A small image classifier, trained from scratch.
Training: cautious_adamw at rate 0.0013, 34200 steps, batches of 256, held-out accuracy 99%.
Rows from expert 11 of block 3, named by matrix and row number. Rows with one number belong to one neuron. Each number is 128 + 24 x the weight over its row's rms, rounded and kept within 0 to 255. All counts start at 0. Numbers have three digits each. After the name is the row's rms in percent of the matrix's.
# up: expert up (model.blocks.3.mlp.up, 32x160x320), inputs 0-319
# down: expert down (model.blocks.3.mlp.down, 32x320x160, transposed), outputs 0-319
up.75 106:119085164123142153100114184188125167164133126117126152086122126140126136139107116117119081124132124146161107100151096162144143101089147108117135110119146165123118145096109098109155161121116165097152098135150097107144086092127126137085173123132135133097172170111149171122126109087109139087115151129106140132159112087124116142154087131153111084130130154125121155112110110105101144158143128139122133124094128142117130130136105125163099141122106146118102133113166153104174087193109091133100126151152132105134100136145114137125102123130122115118099182132126100117176102157120134179132146102132135140120147124152072104100112099133138142137145160125159156206129136159108138121130165118165128126141129103108174111158166128148147131128122142102130136125087132166080089110083131163120122113134129090122116140124113135124137105108128177127162108142100113102091123148134129071146111149100156156150150095147150118084103112127134149133135107165145113091114136081088159123127
up.76 086:116162148146097141135161139127151131122109106129140126094120117091124116139118102116133125120156088173143112118113160136087094104122124126094093125117114109129132169148129119133157161141113128096123126122125144118142175089142149156114162116174137143136148153113130179066116190083155185125133142127160121129151138082130111134168156104147126142114148175152177163163134108147159169112125107124117151095078125138134150119130125139141125097128122147134120140145156120131141130121088140159121142120104132170156130143147137151117135107118141111121154150169132198132121128117095138141114113072091120084137119093140113116128114159124145137177119157131118154143159115144149167098117135155105098130117128150111105125160115143168103084167096118114159133100139144120144119082077134170171106084145179128090150149115097140135128134129131065147098105111123116135122113108123112098128098167115134130069092117130184084121109130121125131081114124135091154128131108074093131111122
up.77 065:098137157159149134135139136116089121186111131157098116145106141126122145131153129132128171119135156123175146145110176116157120160149129120133120144136129103085094140115077122097120176107090168160115106099130126118117170126150134160109149133105069116136206136150127162095112136102125106144105150134152125164126097116070162147117133115150110120111114136173099117116114133161125153125151120134098123149123157099134128154109155105129117099102092083109145157136134151104154085156145144097118125155124147125145129147171104136141122131149116147171152130084117144057114124163138144158087096097136133146153157130145137108104126137162144130113102075134151126133135110101133094112145103183148107107147130155133150145146106138140132120115080132092105088064106080114115117139120161127138120084112141109122115136147107113166142138136096155154114090184103119144138119142142155072102082117128153127096150121128114158125193116110165133117101129119097163143129125126135112133110
up.78 116:123121140133108135104113118172131142126161133140132139071144078166132154116116102116099097115145152136103108173132148089147106124111131147161069088104134113106107110098190085109154118108108124125116146128129131132135123125099128127109136104099112122091133160141111126145150073178084106103104138130087119085102138140127117089102121148174095094131153145095122083126130128136162142137097126090169159155117122131070102129150128109091123142112152138144138148150118131122195155123111115161123189137158110084097133148125105113142140154164138160206125166137148154108139118181113154182151149127128144157129117158104126088152112101143128159151097098103084122125155115170137152097128116147140127132139142110146128124143124114173116148136088119107119158116159119158104111163153133167108160123151097115124127145119095120127103104171166108114125148132143132117132115162127137101156109147138123105098145109123123147118099156139138173099099111128123104141084175137128152135124
up.79 113:114155158154117135146130127147136115129077146168107072156122181110160138119147123125110135120154106110131149154126130159100132114158154147138163124136098141137128104191130104075131140145113142116144153125158122145114146143107123117115148105093103129110108104116131096129082198150139162159151110092120150134088130156101132143137113141123132142126120123174101160134180094139127114150129149099178155119123153170143148121122168119116085120136112152177125161119142106105101149157102137177120104108146124092103147126146141130130120130118165115147101158076103108120179178159103156106092149159139171196132119147111128135154126178107092126159130149109096137174097118112117133128084083132114163103127133149151129108128150134106138143118139111145099107121119170124121143188150097081098121099078126133141131098171109100159130093117120126140123126124108121096080141140177109114139096150135109127145116110143118141151171122107134138139130108138132147085113150092093125123151
up.80 065:130161077176149130159188130129113129166089119110133129085142139171179147112142102112110155121142080131138101130120126123103104093152107141123099170128072134111083097127185099090134152112099163146092106106106183158124120121159185129139119148088110136107119114089128177115117153159186131129101145146149117123095114121095133085114139127119082126125143132123135095115080090158140126093143140146155154138141105126110134152143163119121184136122137159126144157140131122099109175139109073135082132146148093109141109127119149121127139168122108150132087081092140140130116108129088149138152152079179141092158144115134103129135130157139142141171105136130164107134138147137180167159138125128147127138140120087126087105073092132137143097130146137104151120114168136136108129135127112118112127139127131144138124156153096088086164155157145133136108122113139120127104111144121100125113128154105127117121153080113134134151101151097170124122082134153142131138121128161130128126125
up.81 145:101153163118075183087116103164134145128111138132132097111127120134099150150153147123078109105192096163135133116141132147108098175087132138140138072112140172123144130165142125139143172139140128084115129090112129146160117137132125137129174159113131147149152155183152129109132157102111141090167137110111130138099115066160144095132152132141125147143146123111124134170131154129097135130105144108110142140081157120116150091146124089162171084128117138115110117127143158150149152169116103114127130127119131078091105143121132155130157159107125141146148135144093138120119127158131089130158109150116142141136114122131134137101117123155135155147126135149120165159145151175152162122110147117098093098116132109157131074122135147128133172161106148146094152108154075126119128100137154122167181087136100112137082108120117151170115111121113088154168129115123209149133118126114084112124111069105155118112118121154139102111127115140141150138099145154128109152116148171157151122132
up.82 111:115160126170095120160161111116135176127119101110137156062143114139123140096108130090181126140112149168189096106115131120121106129107105124113113144109075104131136134082144125100165113129112130110116112159097143122096149121123131112123155135085123107136125101088128122114184127135154126123124113110125140123151165130121152107120104152120127114130108146093188113102122116096173173131128090169174161123140125117101101071127159112113101131156086122111119165140126129160105090123129122108127141119112129139147139104102161149165119104142144134100139120089118087117129106116103125147134135123105125114147099098180098140100129163164109152090139179137158084112160101113167150145150095123130164137115124136153142118143132145134135138160133085118145100130125131157141145137084100144105113150138164134061169157106123155117123151129149146095150077096123088120124130122134115138100119125141168096180146090077138150138103198096131126117114100139136121121166136146145097139151
up.83 112:108164175132112146132123176117145132129096131139146132109119177100084062116149101110080116083169117141117173153126126164131147109109147096107136133118135162121094119160150157101141130158158131115140126090133174124153127142125111122154175169117122138170145137163180127069113165118127165129100127135142120162148117096104114093183152101135097117145164124134155173156140143159109154127123110107109135114132133128125133138119136124120137101150146096141098163117126096175111144131139146128124128123094133138122125156134137137055165102105163109095128156147151131123091117153082098136106114111090160131123145119161112141122137134104100158136104106111116101132111167158160115083143153163126142081141120162108155132160142137166140155137094143156108127092113139136119101102110126096192113145152172144142159139118150157111129124136113072139141153130083169144099098082114118143093096106093159098117095145157112133141080140138116124150139132121109128151125124128103124110137
up.84 014:097117114112125096162151114127103139133128147114118072123159062127115094102141127132155129140155094166145164058143163093152119115136155144129132105097163158099124096145125109142116109097147145138105140154186113095129120135152138116169139091141112124104166178114096176093123125138145170069123151145141110127114141098134123122147148135151133092136108134130091121180147156144149175104168079143076099118147157165108134119116147143127101133112121166105110149138153170116166092138128108119082130114148140092136137135128136142108175134145112169088144126141122134121128143116113114152151128152123156125149169065120092119115124148152150086148129142122115087133133138173107119106134132124121110134087134141110121110154171163142112097109095137124131099104137117139098075141123131116094150104116127122128118157175143131176101153166152118165162125141114139140084089134134120100147092145126108132113149120136097134077127168150146137126103093146109154111114150109116173123136
up.85 077:138136104124087150117137124156114146156118127123144140133139134167165122103146116094166094102109139172106101108120155103088109131116099120071085101099125128112130142118136135165146108125133117096104124131117138105125102113137160114157136080161090149093113132098080164143110137113138115109075166133111098166149149088094139127129121106136152089122113143123084113145117126107113120123110116102128117141080140083102133133144128108088134108082087100093172171147132133078164151133093129115126139106172119135138094144120087124087124106118090130198139151148117175095144112097113174114152102128133104171143121180111141141167145135177137147140151094116129169120133116145118145097140143118120109147135115066094119136155106108106109153115112110086127146116161089167140123070113151169166141115138131119139107143154128126102136088124110132139160123155117086156130109135143108140125136117131149162135136152086123092121098134146167116103121148130167122152143127090103148107088
up.86 076:126125102137102158121139138181142132145111160154135157115142147146172119135128090067153102112141123170135088112125133124099097157118094134108107123150116110107145136122143151158142114104141128086119157132086122114124116100129164145121133091159094151092119135110129127124078141094157155094076164143094100154136128094106143131142111073138133097143126130126100153160118104081137128141085109091118149133064177094103139135150148086101128070110112103082156155140137122112130138136100112115128131137164132116148111149150127135085120109134133118173141144093117173097128130109112180146116123113106108180141100172109125131145138140182134184184146152118094174133150105142119172094146108120122134150161129093115109141162128155088108168131110150083118156108120124114144120107141135161120141075107132132096099141130126151138127092125121128137171116127082082149121125131112112147121143142134116142127122158076126134101110153147153116109114121139162124151130146110125186116105
up.87 108:124154152133091153105127142117114106184133143130088107172110131162151104128133111131130161116100108126113142138125126136130127128135105091110130098100111122102145107143156120137141122126126126149108169124137105154112142148103152119084138115109070098120110132101074122111135103157112102158141132097120158118088114137120102142123131147158158101107130142153102136137109184138153100145115155141154170136118122135121110152135104115135128130087143176145170132138141121091125133135162165138151119121165111143102128119086072091125116147130133126210145167139131155048142127140114116128134146063116143194117123159121159156147163142182139095109134142112090148163107150106153144119089133164109106112135130083099126127128088098094120118159100093117128121103155144122166111152122142140164115128110122112164113102197111085130186115118110138120111147157114124150104139103130103092148108175094126100148134126086113123126122098151180148110118166116145129147115119117125120082116
up.88 135:122178097128170110171150121125116139180150134118162069147135155090108108108130109139098110089132100147123137161110118122124126109147095106160130105151100139149122100145091146132149107106106155177141114099100158160112137170129120133121157117083110099127096130119141140141133143155105078123138117173114113151129122133128127091162174154115097095126112132127137132087118084080135103099117145135107131137106168121152168137125180162125097096150165153142106150106158158128085140117141079110097099089096123126136159122149147122133152136102140104170074119109132097132119147143128131101093156142107111146123150147148159172124125100118106102169138131142099127119127143092155128086158109120146117150106165159153112147140152109137144144121163138124090100141130146129074140179136091124153087157068099172102124113148150157140143104134168105108113126063145133099108139135159162152129131103143098116151149099108111144156150131105134143140125158134172099131132143145133142150109
up.89 037:145139173130094127130159154199094122150128125134104097131131084131157125124157124096118155131156124107114114091095133133131155134116129140129084135121121116069101100108125104105157159117146144125139137169115120129135143109129119112135158149154079125127133139101123131069166141168107129135155136107122148100107148116152138129170117135129112126154138161131118121155125154085103136132168119110178142109145156116103107168154141091112121110104182118157099172139156151105114114150099090192130143106138105096127137133180136127154106145137113129164108124114140120076131100133088161162120094102175163128135117120130133132135107120110119145146119171105104149170131091144144145088113112185137175131113134105104119111170165140106113141099124120113111138114095115149106073116162128131105154088113172114122182120153072137083156079136150146137152138083138120118074145162105146094121122120106112117143159100160128124127100112117183147136097112134161121107120124121109129112139
up.90 106:101104082133161154118121162130141130146162219118076119182125154120192129126135139101174164139084110160143108136095131145117119120136132138120168121112071122134102124158100184106126127099121128143133089124176130109129123129140134132119087074154120130143135118126141129118061130141142130124133130145165120104148096130174120117119129131106148112116117130119161098140152090132138142110116118140131150112130129173146126138110113119152104150075115151128157089128130135140113154130121130133111119110120159151110099124090115144065109107113116114144080119133117107116166088092140182133142160102170144096114111106142101174120118148115114133137146142153079103146153158119097086161136101150156098128110092136088141105127137100143132100127123086150158129103147123126113134152094107148154122145142183120114129133188149165106138141140160114175105105117128111114117127156128124170144166103125114080144153114103108107121166113144149143135128136147111179124090158107145146102153
up.91 112:148101119154135137140139094135165110163119095129098099142153169162132140125088153172146108143107143157114099113139146080144096099135167150141170126108156160096119158130145136127144096108105129124125099132138162158142137091080124095175161160162107142167110099154124113133136115142145127108150124127123139150162106129160109113141161154114115181159142107157170085118140109206114115152123109160115125107152116167118125142142181130155153091109084157110074124104104158151089120102152146136143100127115113118124129137112116109147170149142128112164127109160132102122166167155129116108148124137127138143139080110094147115121113145130119096137083130167145069118135190115127114179093100090141124099093137132103144132099093114159147124109114137114103137116144154123126137096094144107097108099074130132125102157098129138131104149152173121131101141113100111129134106123110102141182156130127123132127140138131142166177157149143141139113096085127125136106113150160154132145166
up.92 110:139134189131127137083147140137164103141084132152122120079175176125163139134174136160110174127088130120086159132148124155117138115113143091155130110159134136126141140136128129088090138143120211138148103129146092132161107143123140116084104097182119170130114117115099150137119155116134109115149143141091101072143101129131139146135127122137134124104111139131107105110098102127103126112168122119163099172134132148147140131107091122137115151085148133129139130143129103186117124178129127158043114144126160122124138131103151138143154131114134129094101126102114118108140104154153138106120101147140142121134140116127141109144101081121141096136134154083139072161111122127125130155100100147100133096131090171108177121158160109145128137138142139081115113144151118134138138118141085113128175102137145105155165118192107159182153091137117115103094098104119128093122123133127109086163120106126128134169106124104172114128118119155114150153144108165140102112145155159125132103149
up.93 102:127093145142108131114153142151152151116170131103119100099119080121160123162120111111143137115123144105150104090094127164123080102130089132106137100082135138118123116142105118124125156078120132097112098151130125111124144091089150137107142115132110140139119125138147157084159143093135152132119135111116163096179128078155157129122129158141149087138117120154148139157150177071126162099123129125134122132075085115115133113141113150126099109136116109116111148169090114115152096131096136169127191128118125158097135129095076095124106109150171105138135115166129174115158067130122114105115118115098095163121107126116104167127136157125141116132148180109150117149134121155093150120125133143151100146157092153114166150164159151148155134134079145140168109098105143122132138099116139168133087110129170132121162141149085120123139138141096122099088093133158129146140161127136132118180124206113120126093135136157166118103126141156156146119122124125082184105118139116115134112115
up.94 127:115152140089127134086111164145111196118151147118148065169142151102133069100161120120113122149111124134142170168097076114139137144133124108129165124076155174127137105151145146146160132105162164142151162090115125180138151164119110152102181137098121108103106116105130156124135110145061113105115130150100138129104113138152161106167124123113142112122116126105126088156110101092113140131146119135100133122113150075127111152097127125134127114122156095158115153119160106139148160122161140107126127075117121124136146133125114142128135131123109111130092113135139124134121134157135113164111096150098172179111131135123186136151094080116129130151117132107090145122138115127148140074128165168106150129124176109096132143132125105108148176140119110129097112125100147125086136157177129118173135163098110177134119114121164117146160058096147105118123130118111129139122157141111182130130109107109124113126142129165100159125150097154138147165119145123120125137138129095114156139077
up.95 102:131111159136100138123185171121123203133139118087107111100135141094130092111107090155143141112104130114187128141094130136125100052151164150116128109090126162122102098128134132053150174121138142107125100091147152153113105129100156114136102146081108091158115135141134166122108143133115150169093127127117147159155131079115107136149131118098113120152192146119138185155118130102132153117116164122126112131116099100124130156147123109107139110150118101135097129139095119144153109122108140118116190129127113121160151159117103125117144116124148130113103119150156130122138059122118124190137108132123150132131090138135116159127120146110129135098119190108168115089152115142161121111090171145127158118161122138137146135135131123153140139144123127061119088139099109156115120125107137191146113135148140147112151168176129122105156108126128137125156110131138088129140138121102207138133111126096106118110147102158130129123093109118146098127084105146119111112137152142106114122118
up.96 038:142120158144128150158133160159101128132128140118134110121156129141170132134114144131133131109136152125116114140123125126121105136127090142135145121151134129072106125142081093126120113131122160138138140089136138121129119083116142138171131098123084139099130161141113183101118082118150140140144121144123131117104148130101118115127144129110102108156146151128103133157177124139149154111125091105149122143094126124062146177091164146120142062117135126088198123164133200127129145148170121141076147091119135106117123131152115157114107137116174148142100146101167120102125142133129114111113154092129159141114120140151135121114111158117121144157147149115064137145169175168115129130123137161120144139126147139134125116163112076092085111096093138151110082085162142107088083140142134148126114128052133101138107114159136137144148138170129167154197103136133124130071119122105097086144126114102094104131142132106110122088170149102151147140104109139133122141148145123152177113130
down.75 091:109127150127118151167150154102187138116114111129120144125190115110129107168124090138134134098138148134155159116110143110133142076169182144104122124107116168107126101118122097127137121111148150120110103135101132110118103125089123131106100106137090154098167142094085093111165080164137138086105154176113171118103087139110154103116166138114139094149131140121131148164119118132120127145100117154165161133113125084193121156107110162084134134183114100140156154121137139131145152138131159157170169123179130140102095112107132077148128154143153108125135110120131151133147126112095166131092124112137165133163129117098123149090100134130108122106127122127100122070140101114089103110170155137153129156115108128144168132112149132098144124142135119137136112109076137143122146161123129097083134078103127093118096113098094113087132108173109096122125090060135107136125126125152177117148118107118114192126111156150117132125126113117143132128123149138123151152133144096135158125122
down.76 085:124137102098130133167148146104126140088117127173122140163085148092134105134157099110144168107098135174101138125106131133168123134100138140111094156111176127098111087156131138133124122149112160116110072144084076166117111113093134133107107137127133114096114098131081083123128112133152117092140119145148143128130140065149165136098114120117115143147135129124137134127115118116121085163117120157129120124146115104117106058122120109124112139137151105171153177131084152109121183156149148141140101095126144136094087148125103103141138154171111133120093167128134088157100157090131114156125133141141163146152137153116111114113095096162149104121140114069125124085099176127122151140143164108125153142092096106126128128135098100113131141207156064146150125153108156122139119134112119085140116109134121128124108124118133109096125115115144114121084127137129109132103150115160168101155083121146176168143157081127119075145109138123116129099104123139138144138113101117146140129077
down.77 059:129150105106136153163163147106177136131151120153104152100157131100154171139134132146136163107107110146127114136145138125087155172148145171138129118134053128117137100121131117103141164151124093158099117117142119082141112137181107150153142125144122157108177138133172109104169111144124142142049135139139184108110148114118105091131154132095117064152143107140111126128116120107100128142144119150108106139128152123151141155145174137136189109161141180097115123175162122095152090123137099109085141130178129114131132093097133128141127135129161141140148142107128159128147115098137128127116128122101134114118142090092149113128065109135094153124121136135077104129140129087081137123137105121108143127153094100141162125149098163120140119115146167163116132146123135175136110155139151105080126145152146129122112147108105130086097073142129134131094121062135095139169135146142152080122131165138133150118117152127130144149146140139171090124123148098131148141093123092103130129121
down.78 117:188130102126103116112137125157127101127063157109091159125088154198116126117119177124090132174177103133106091129140141116096137127164112106140121128115130102142108125103160133106140112096130148150115130091122114132144090141102096133148128085121101129143100186155142109115121152100111138159137115114120128122140142182101128109137108128156162157146147104143164085119142153143197119120113124097119138121163149089144100115110162089132110120087127156150142061131118165119116146162126148108139116161149099162114168101132132110128135091114115111123159113110132131109148160112105122125136143097133124105127112150139169085164147075166165145164130126076138162133132119135114159125146114156133117127164152161127140104152158135157163107137103148085129160143139138153123152123145162114143087125147116128191153147153127115153144139143143132121187126165087105117114129109169163171139129120132101137133105143120134135162111125181103148155133121118129108134128128155076107119114
down.79 115:115084167106173152109083098099116147122177108128122108125095098077150128121138116104157133143114126107163117118122134113146142136115124154145149133136150132174162139119111130120151120118125176158127146150123174102124148147119127144148177154189117202116156100143127117123133144126147161175116134145145147101154134143120139123124114112115115117144093113168139121120100122152119159126174105135128115151110137173205145117139074101160177163152117146117129097162126118141119118105164147108111138151140143124089117128107118141113097121130104122156083100099132132137120096129099165085135099120100074103114165123155147148142122089113178148134125110130119114129132134134091157152116144105138116104169155141161125144162107118157110102166095104118134108127132131123190155123126120113100154167126132154095144151118085167086105116148138182163118127130139129140176114071138118126132140133142091153104102132116152143120110114133118056132075105112149141094134154138134120131136
down.80 060:114153127128102109163181161141141112110151116105127102093208112163157082127114114158117151159113152127134141105130120114123114110123131134118152122138122103112116113147108126168153148115129104147104113145136123094115122146122135100136161106122135167142132129125165112053145090157145173125077150140136177131124117136114119134118148136135120107115141098109126139116134102142132166105134112139065163167095126145133133129162156154159132090154152126109115071162141136064144139094116123118133138115162137095115131080121121102117115121149094099081155129110151167148110110131144108131118163123139136113120108083113129139086143146129093091112124151143110082170142126098080124135117111091146099126155097101113138118126144142115154133165088139094154166121121125123114156125169101111135102068136103107120124129138101081089157102162130070142141111113083146110157145114140152114120152095139178163163129110133109124161165146122117143130103162098144147163139139118119178119171
down.81 131:122103172131159116192148096138117101103139151121079140150130179148145093122126131112126151146125117158126108116130110129102158125100106171169169147095130110117169134144142154123149170085117137130131164156104146129102103101137150128162128118127105113134173116114108150146110135173147130117105139186111126123170141118129121177169137128125077123119116161154121126139141184133117130105111120127154153137144166084179144073154142109124114156141099130099107092153084123065134149144160173147086098143135121158072096147150139103101158133145127141101102169118120141120136165149127107122129176148087147125110121092139131107150089155120154122130114115121124133119123169156132091127148103099120131143127137091114141122146147118122097119140173120152156174106150132124150153157166131139127152107141114139171119146132173119102149080132108152095103142124083123136133151146124107098117129156106103150098090130114103114159169175166153126137121120105118111104144104085139153106116
down.82 112:122125129154134125122130118127137095114096180141170171182125139113159136132163141109106126171135148133151119098158137079105132111138138139146147164145159091104123124142132146100135103138122164181121095130133074114139113182120167115138154144135161176099133164121138077107120096130124162134148068106141112163085104124181137153097131076096116177130165096086117169109114113118125119147106109131131114145162099124106100099138092121148114096142149076147163175123142147159147109138171091103129130109133116127118131094153138110154155147147105152138168106153114100138115125140098124130146107172126090150113075126158122105116193089180147087163085117114169108121126150136145127150124151120105136137123128120138120097126127117136113097163108131174146131117110132105111082147107137119133126125121122093134152082110136155137092130135139082135138123148115130147113174120136166159152103127116142123088122093187139135127101109101112141127122141097129147121103126124149137120151
down.83 112:103130138104115116155159145126140083098131114148120118124112109131096143157107072091152143109115131162159133118109153165135120138130145157108126110068148126110101114160142119167124153123099101147092107132079156153093089093096118138113145080145126118116130118107107073143142139163128110111112142150148161126147137096090135134124143126149121112144082164120155145158139141149136072161104146151105091117122124142106139095117153130113125124122128139141132133176125119117102189142130144154119115081119147104148080129129106096141130180130133090109121136148092119169112099079160099156123143151144188157168146131117133127114091119129128113110149158091118104090070130114112109115107108095159125149118112107121129122144134096103088158179129121120163124164125148153115145139138113122138158118172111092111082134127120084117138095127108098119135097103117082114118115115113141093152135143136144166166154098081106094176125176120116125099107172104107126146130117093169153149149
down.84 013:151094116118114141127112136145125184158145129107124117148089087211162122081128156166079108086134125117140096136103146110139136120109136136128125135116154086118149094178143130135092163143134111142112151121108106157108148119117136078154110158090156112152128126116069140143111110165148153119131125117126115163111108135133169107099102123108120127131140164133125103127149175140124164123110146119132105103140133119203127115096148111102100123118138150138139116136095107111166106138101113135105114092156138122129131084132102119115141094121119129057115142121141132146126118184103107153087098113130160125128157069126112149125163097116148135133129158164108139105145125076132112113123115119174145140095132138144214145125116114132157114103133144106142129132114118083083149127114156130097124114130139116168122125136135089129127161165064102113108124157096125149119119137180143156112123124146129102123129099135121159151158092134106164128183167106112117109136129113076116140092
down.85 083:183145061101137106118130145140098107133116105135140129121094138138151084119123119130136088090125093098090106107156106166122129159134113109104133144120096145143109109122115118092175115134138107116088111130115151154146130115140136096121121137128135133139120135191124145087134113116107127133114118120157159106117118149104089133168085147148138097136138094129154120127123142127114140149134153099089102084208100085130139143097136103120156118097132173148142130153107117104089150078165173102129102148096149101152134066109142143146133084179166138152120082117160071114133133130106164119130162133133082146117139140081098097136106098104130148120099139119123132159142164148134153147107118093111131074123105127157111139150073113158138134123124114103120104157149134164136111111118103122151127095133089124095148143113143131056095111112169144128091127165143114119163129101121123181137119136112110153110102153105148121111100145133133121158112147106139137132116130145102098163094
down.86 081:183142099110117122137129124124081123129115134175124144133101149120137074096121147128148140109140108116085115119138107203088147173131097144105127148131082148138111124133127157062176105104147133110091137152109131131114149105124150100133086137124130153137122103168146118100125120117106150147126129129160122122109124127104130136114082124147152106115149111134149124141119154123084108135139145087104104094193109084154122092090132106127149128138112155146149107136039133092110163123138196094124089159105142094131136087099142136146109095152121158141097100102159072154123147125095154111119172142130088131111113141105111091122109106104114120118070140107172147141119179113107144175129108091114126082114102114142156137158111118149127139143141098126134104157144122139143113091158125113142143092116106143112153146108133083063113115126146127116084115171120104138123136130145115145099113165114123158142109147130128101142116131156138121155120152120141111128132128137135100142085
down.87 106:165092167120104111116124157115116138112148099111155136096060131120170103134164112134149134103123081104138114098150116126164103102145122131111121116114092143133083135110085127096123124094105130097093125130163142142124108154138164106152115102155094146130119130148137165139147118119118134133099091105139176132124097126101100145141119164121127082147134112111112129147114119128133143165116115146122128136180086101145147126108126094100133129072111160126142150097094158106089139141184112085107154120121186175117124120070133133108111114136135149175141058128148124131106142147071130141129107173093102120116110133101157132116130126123126151114139122092095135109125158118128121139105109114088132084136117130137145098159135136136142104133119101139186118164193145179154110125087137131124147182135141128116107130086143099120130124156187141126092150131140115116157157170151139160144122156136135176120124128097109114093096126133079095126131136104102132135080145145120118150100
down.88 143:104074188160124126120127120093171057131161152136117137122155073129143103134099157098117121137075139129146107087106163126094084138102118138151126101134127122139087175109097092127117136141180095167134140132136138164135128144139134173134127091132146176130093138158140066093154133119106179156107137100127150124129109137156160108151131123134092104140075093158136145124157140148130106138129121120151145106110112164154149120185158180155124106124116108132131116134147094135132120142088132136130175121152117112154176138131121141108146170065115144130146155140119120125138116133129145146112125125129106138135167136135142124157147081132135159083134151167154138127128115117131123127088130125133128112171188140118118134125136108129138076154117143111141137104149074112126171149090120104120157117152131126116143138132116163121153160106137091125109107125143129119134084132123113129145130104131067152170149109158126151093123140124113101129144156135121093119191133108156171146165
down.89 030:137135077119147128108139140087131104108140142087138148108065131159147139134101148132125102150102137117125137114175130114132099113126129129139164096151123134131134148098127106147135118119124102101117085132125135124159113139110133115102105127111070098179123129146171158145069151114130130133138135163153117131122135134098157169152129120154127120127117142119139120124103110153155102110132160127082154150117124105195135126096161077137121140095134149151135125160087141138095143136135162124092120170121185174112151124113117086124166128170099170113169144090155155130132146118134173127171123161159119100090100143154159133119116117141108123156114147072127116101123122141136145154137122150144129131097130116134161128151115120155122097130113131100184110216127139148138171127138164126132116161131102155117133124101113116171137129172141163091193129163078163123129132061152127126133130118108116143108111165099136128104091111131086132132104128125172166106146164128132103126128
down.90 097:149118104145137111122153148117073097106128141134133184081112144119143151159128152118095168159140165114151136109121150131129105143099149096155113162102088141103085127154112120160112107147119112160107138142148133158163099151136110118119136118127094113153123163094111125081132150093092130129173171081147163150140084130115143096119129115132103119147147112120133131125163115123142103086199104092096113146101130167183159108155106139167081120128134079128119116127096145126127092176081123105116136098163114143127154101145104144165145098125075122146121125122100140142124149123131102139124171125079148159106138141172128140117204114137126146153093160122147131114134097119137161109104103122106152129133117165087137109104122106136141125133093148124114101094146084097095141092144140133135147118107110101135123108177095125137143169149133096140185178084105172125101141103126135099137141100120120102153129127134142136122115138134097125101109158133118139170132104127126113129145
down.91 118:120146100143107092121112094169123115120120126158138150131117123156106144129171133141096140161134157085167143129133110138134133119114150131114163160099172104116141156175125173174105111116126121151154128106117086099118110133085177119149164122144128100098101141121103067146114140129123123101150131124130140156104138109105100122143138141146137097133102144154138137146118133088142172134130168112142123136085126133125151126133097161145118110128116113133103178116139112144133144151127161118148119106125123156137162109167149119147085144090140114124095146120132137132123072138110116120140126123153163135132108146144128112095122117163101115121164117099100154102133078122105165121138177155061119146096092149115097131151142114113115130132074147107079092102109109106086144146136126205128120116141173071158138101124107104150148142098136198180128121137148115124092159145100104150118083125106155140115145065143147162100125116121150181141127138172130157133137095120101126114163
down.92 116:124131113164139172134163122159143119129113121162116153168111141089097166147119123116105138146150111145173126094103165154112173124101164145102114124153124132101123078120150145120110094129129178108141127152113151113132139147114138109157122162160134117138140124116101088141139138121163154115114157165149134133131121119145137131145095115128177151094117177103130116131141093138106118130122089112162122118138127144133132149129094137113145155141144133129138104143133162157072143097135105107121145150175101097095068119096069081135118106119114129172121116140095116159165150096120088118111090159101137157121125102101153132133143112078137111129112130122105098116096146121125124114149108094107090157137098103162164098141096146122155136109121117150163089108093102120155122137165149136106119114091131134063124114077126115095154101143105142122093134105116139121142186134142144098133171117116139183115088119117120146090096067145085075093145094119142113114107136159150119092140
down.93 102:121183079100117125150130159119087148122119114149157195124125159156132129130118107100101091157129159161144149068151185147120122151138185105127125100120107149069124104158146089117127129174125138157101127131090125135145083129096138109128127119103106133123111135112116111131156102135126154147131105158155116113105153131113164140123131090130118085123137169141168151154122143157129069129091173104077143121115101077138115148082142124124103127151137081159155133154104107125123127182106138144155132120141153092108079119091106128157153157176091107122133103144166139171133163143153128139128127180152154100120113156140130114135124082153138099143106119075118122103108141126164125118122126142133145123162105090091141128112114130122114129167112117176144083134117134108104091135130129082139094113135119105122121113119123111163103143165112080139121112122100100124157163090142141099148136119108175135132142104178141099095124116141135122114126125126124114142096129124160147149109
down.94 127:115112127132155133139158128114139081138135154149116144149116107165108103133092127114128153123114127115113128114102147114090072133165145111153196111115105119120067156100124071145118153138144111105126147169107157154149104141123112175103100120084094103168093149147112090130124180098127136159121137111146163125111129133117182097151105125112129077157096158143163090160174168146144130119138125130118147092150138144133143111126152128157094078095117095158134092142132148107109115145088141156129126092153146091176155073139093157114184138113113142124131164150092105161173106097122133135094098125117143122126170139132150118141120101123144137125126169146122127156142114105106090145114095126150090131154155159091153083116092122129168123137120119113174125141125110115073128118085125124138126167148132110075125142143113120131160144139093114117162097141089098138128104111109109098139144096127078129143146119148116122139139140116113094128132111136134109142177124123128127157142
down.95 097:111109147102143123105161162089134118115139145119120154162152147099165149103121098126125093097123127145120111129172134147138101153148136098142154117077128140123095104134151079122105114136123119114088134145117166150122101090098129153081111136108100159137147146119165050087111101134100147075192138155125133106121105111144152142126161102166142085124103126126169133195155144187118125133089131152128108082127086131093147163102151103125110132114100113167126149137136136127122138108098155130164102104091096104127133105104108120087162161125125122102150093161138104191080124135148134143147129106147111174140149135157125118135162122124160120136138133113108124115120148138111085119135092133140121119134135103122154126111112152127138175171139145127158099151093155154099107142143124092140109148160138108069092157117136118102114119135117100102157102148124177136152121148141094082133137109127132148160117155117146086149104129136126093105164143105146107146124141120151113123081
down.96 033:093151148144125137137117151089102135116128130143117151113101133160136081154160126130127114138149174163111152121135131154149167178120099163108109131107112121144146126162085136126172155126144095096138155110126141084105112115130136067144128194128067156148159111147155113102113122161132176164111122116116144146124134111114141106104123142111119097133114147100119135177118127150064122105158137141081132120104144161152095084193126084129117123154140133122087118140167120121081097086146117114091124149141175121107102144142111108115102120141132123162155127106128094156081120136092104148117126167128163115117100117156089114092090098120114119114111123105131115130135119103166108100149087126097110115138119139112147094160150191116140103145104173149102086148152145155140112118147165127125150171114125163135109132140112159141097111151134154099107119142127105151132100077152130114156106196110109168117107129107131107087129117125111118147156110100127127101123127126107112107126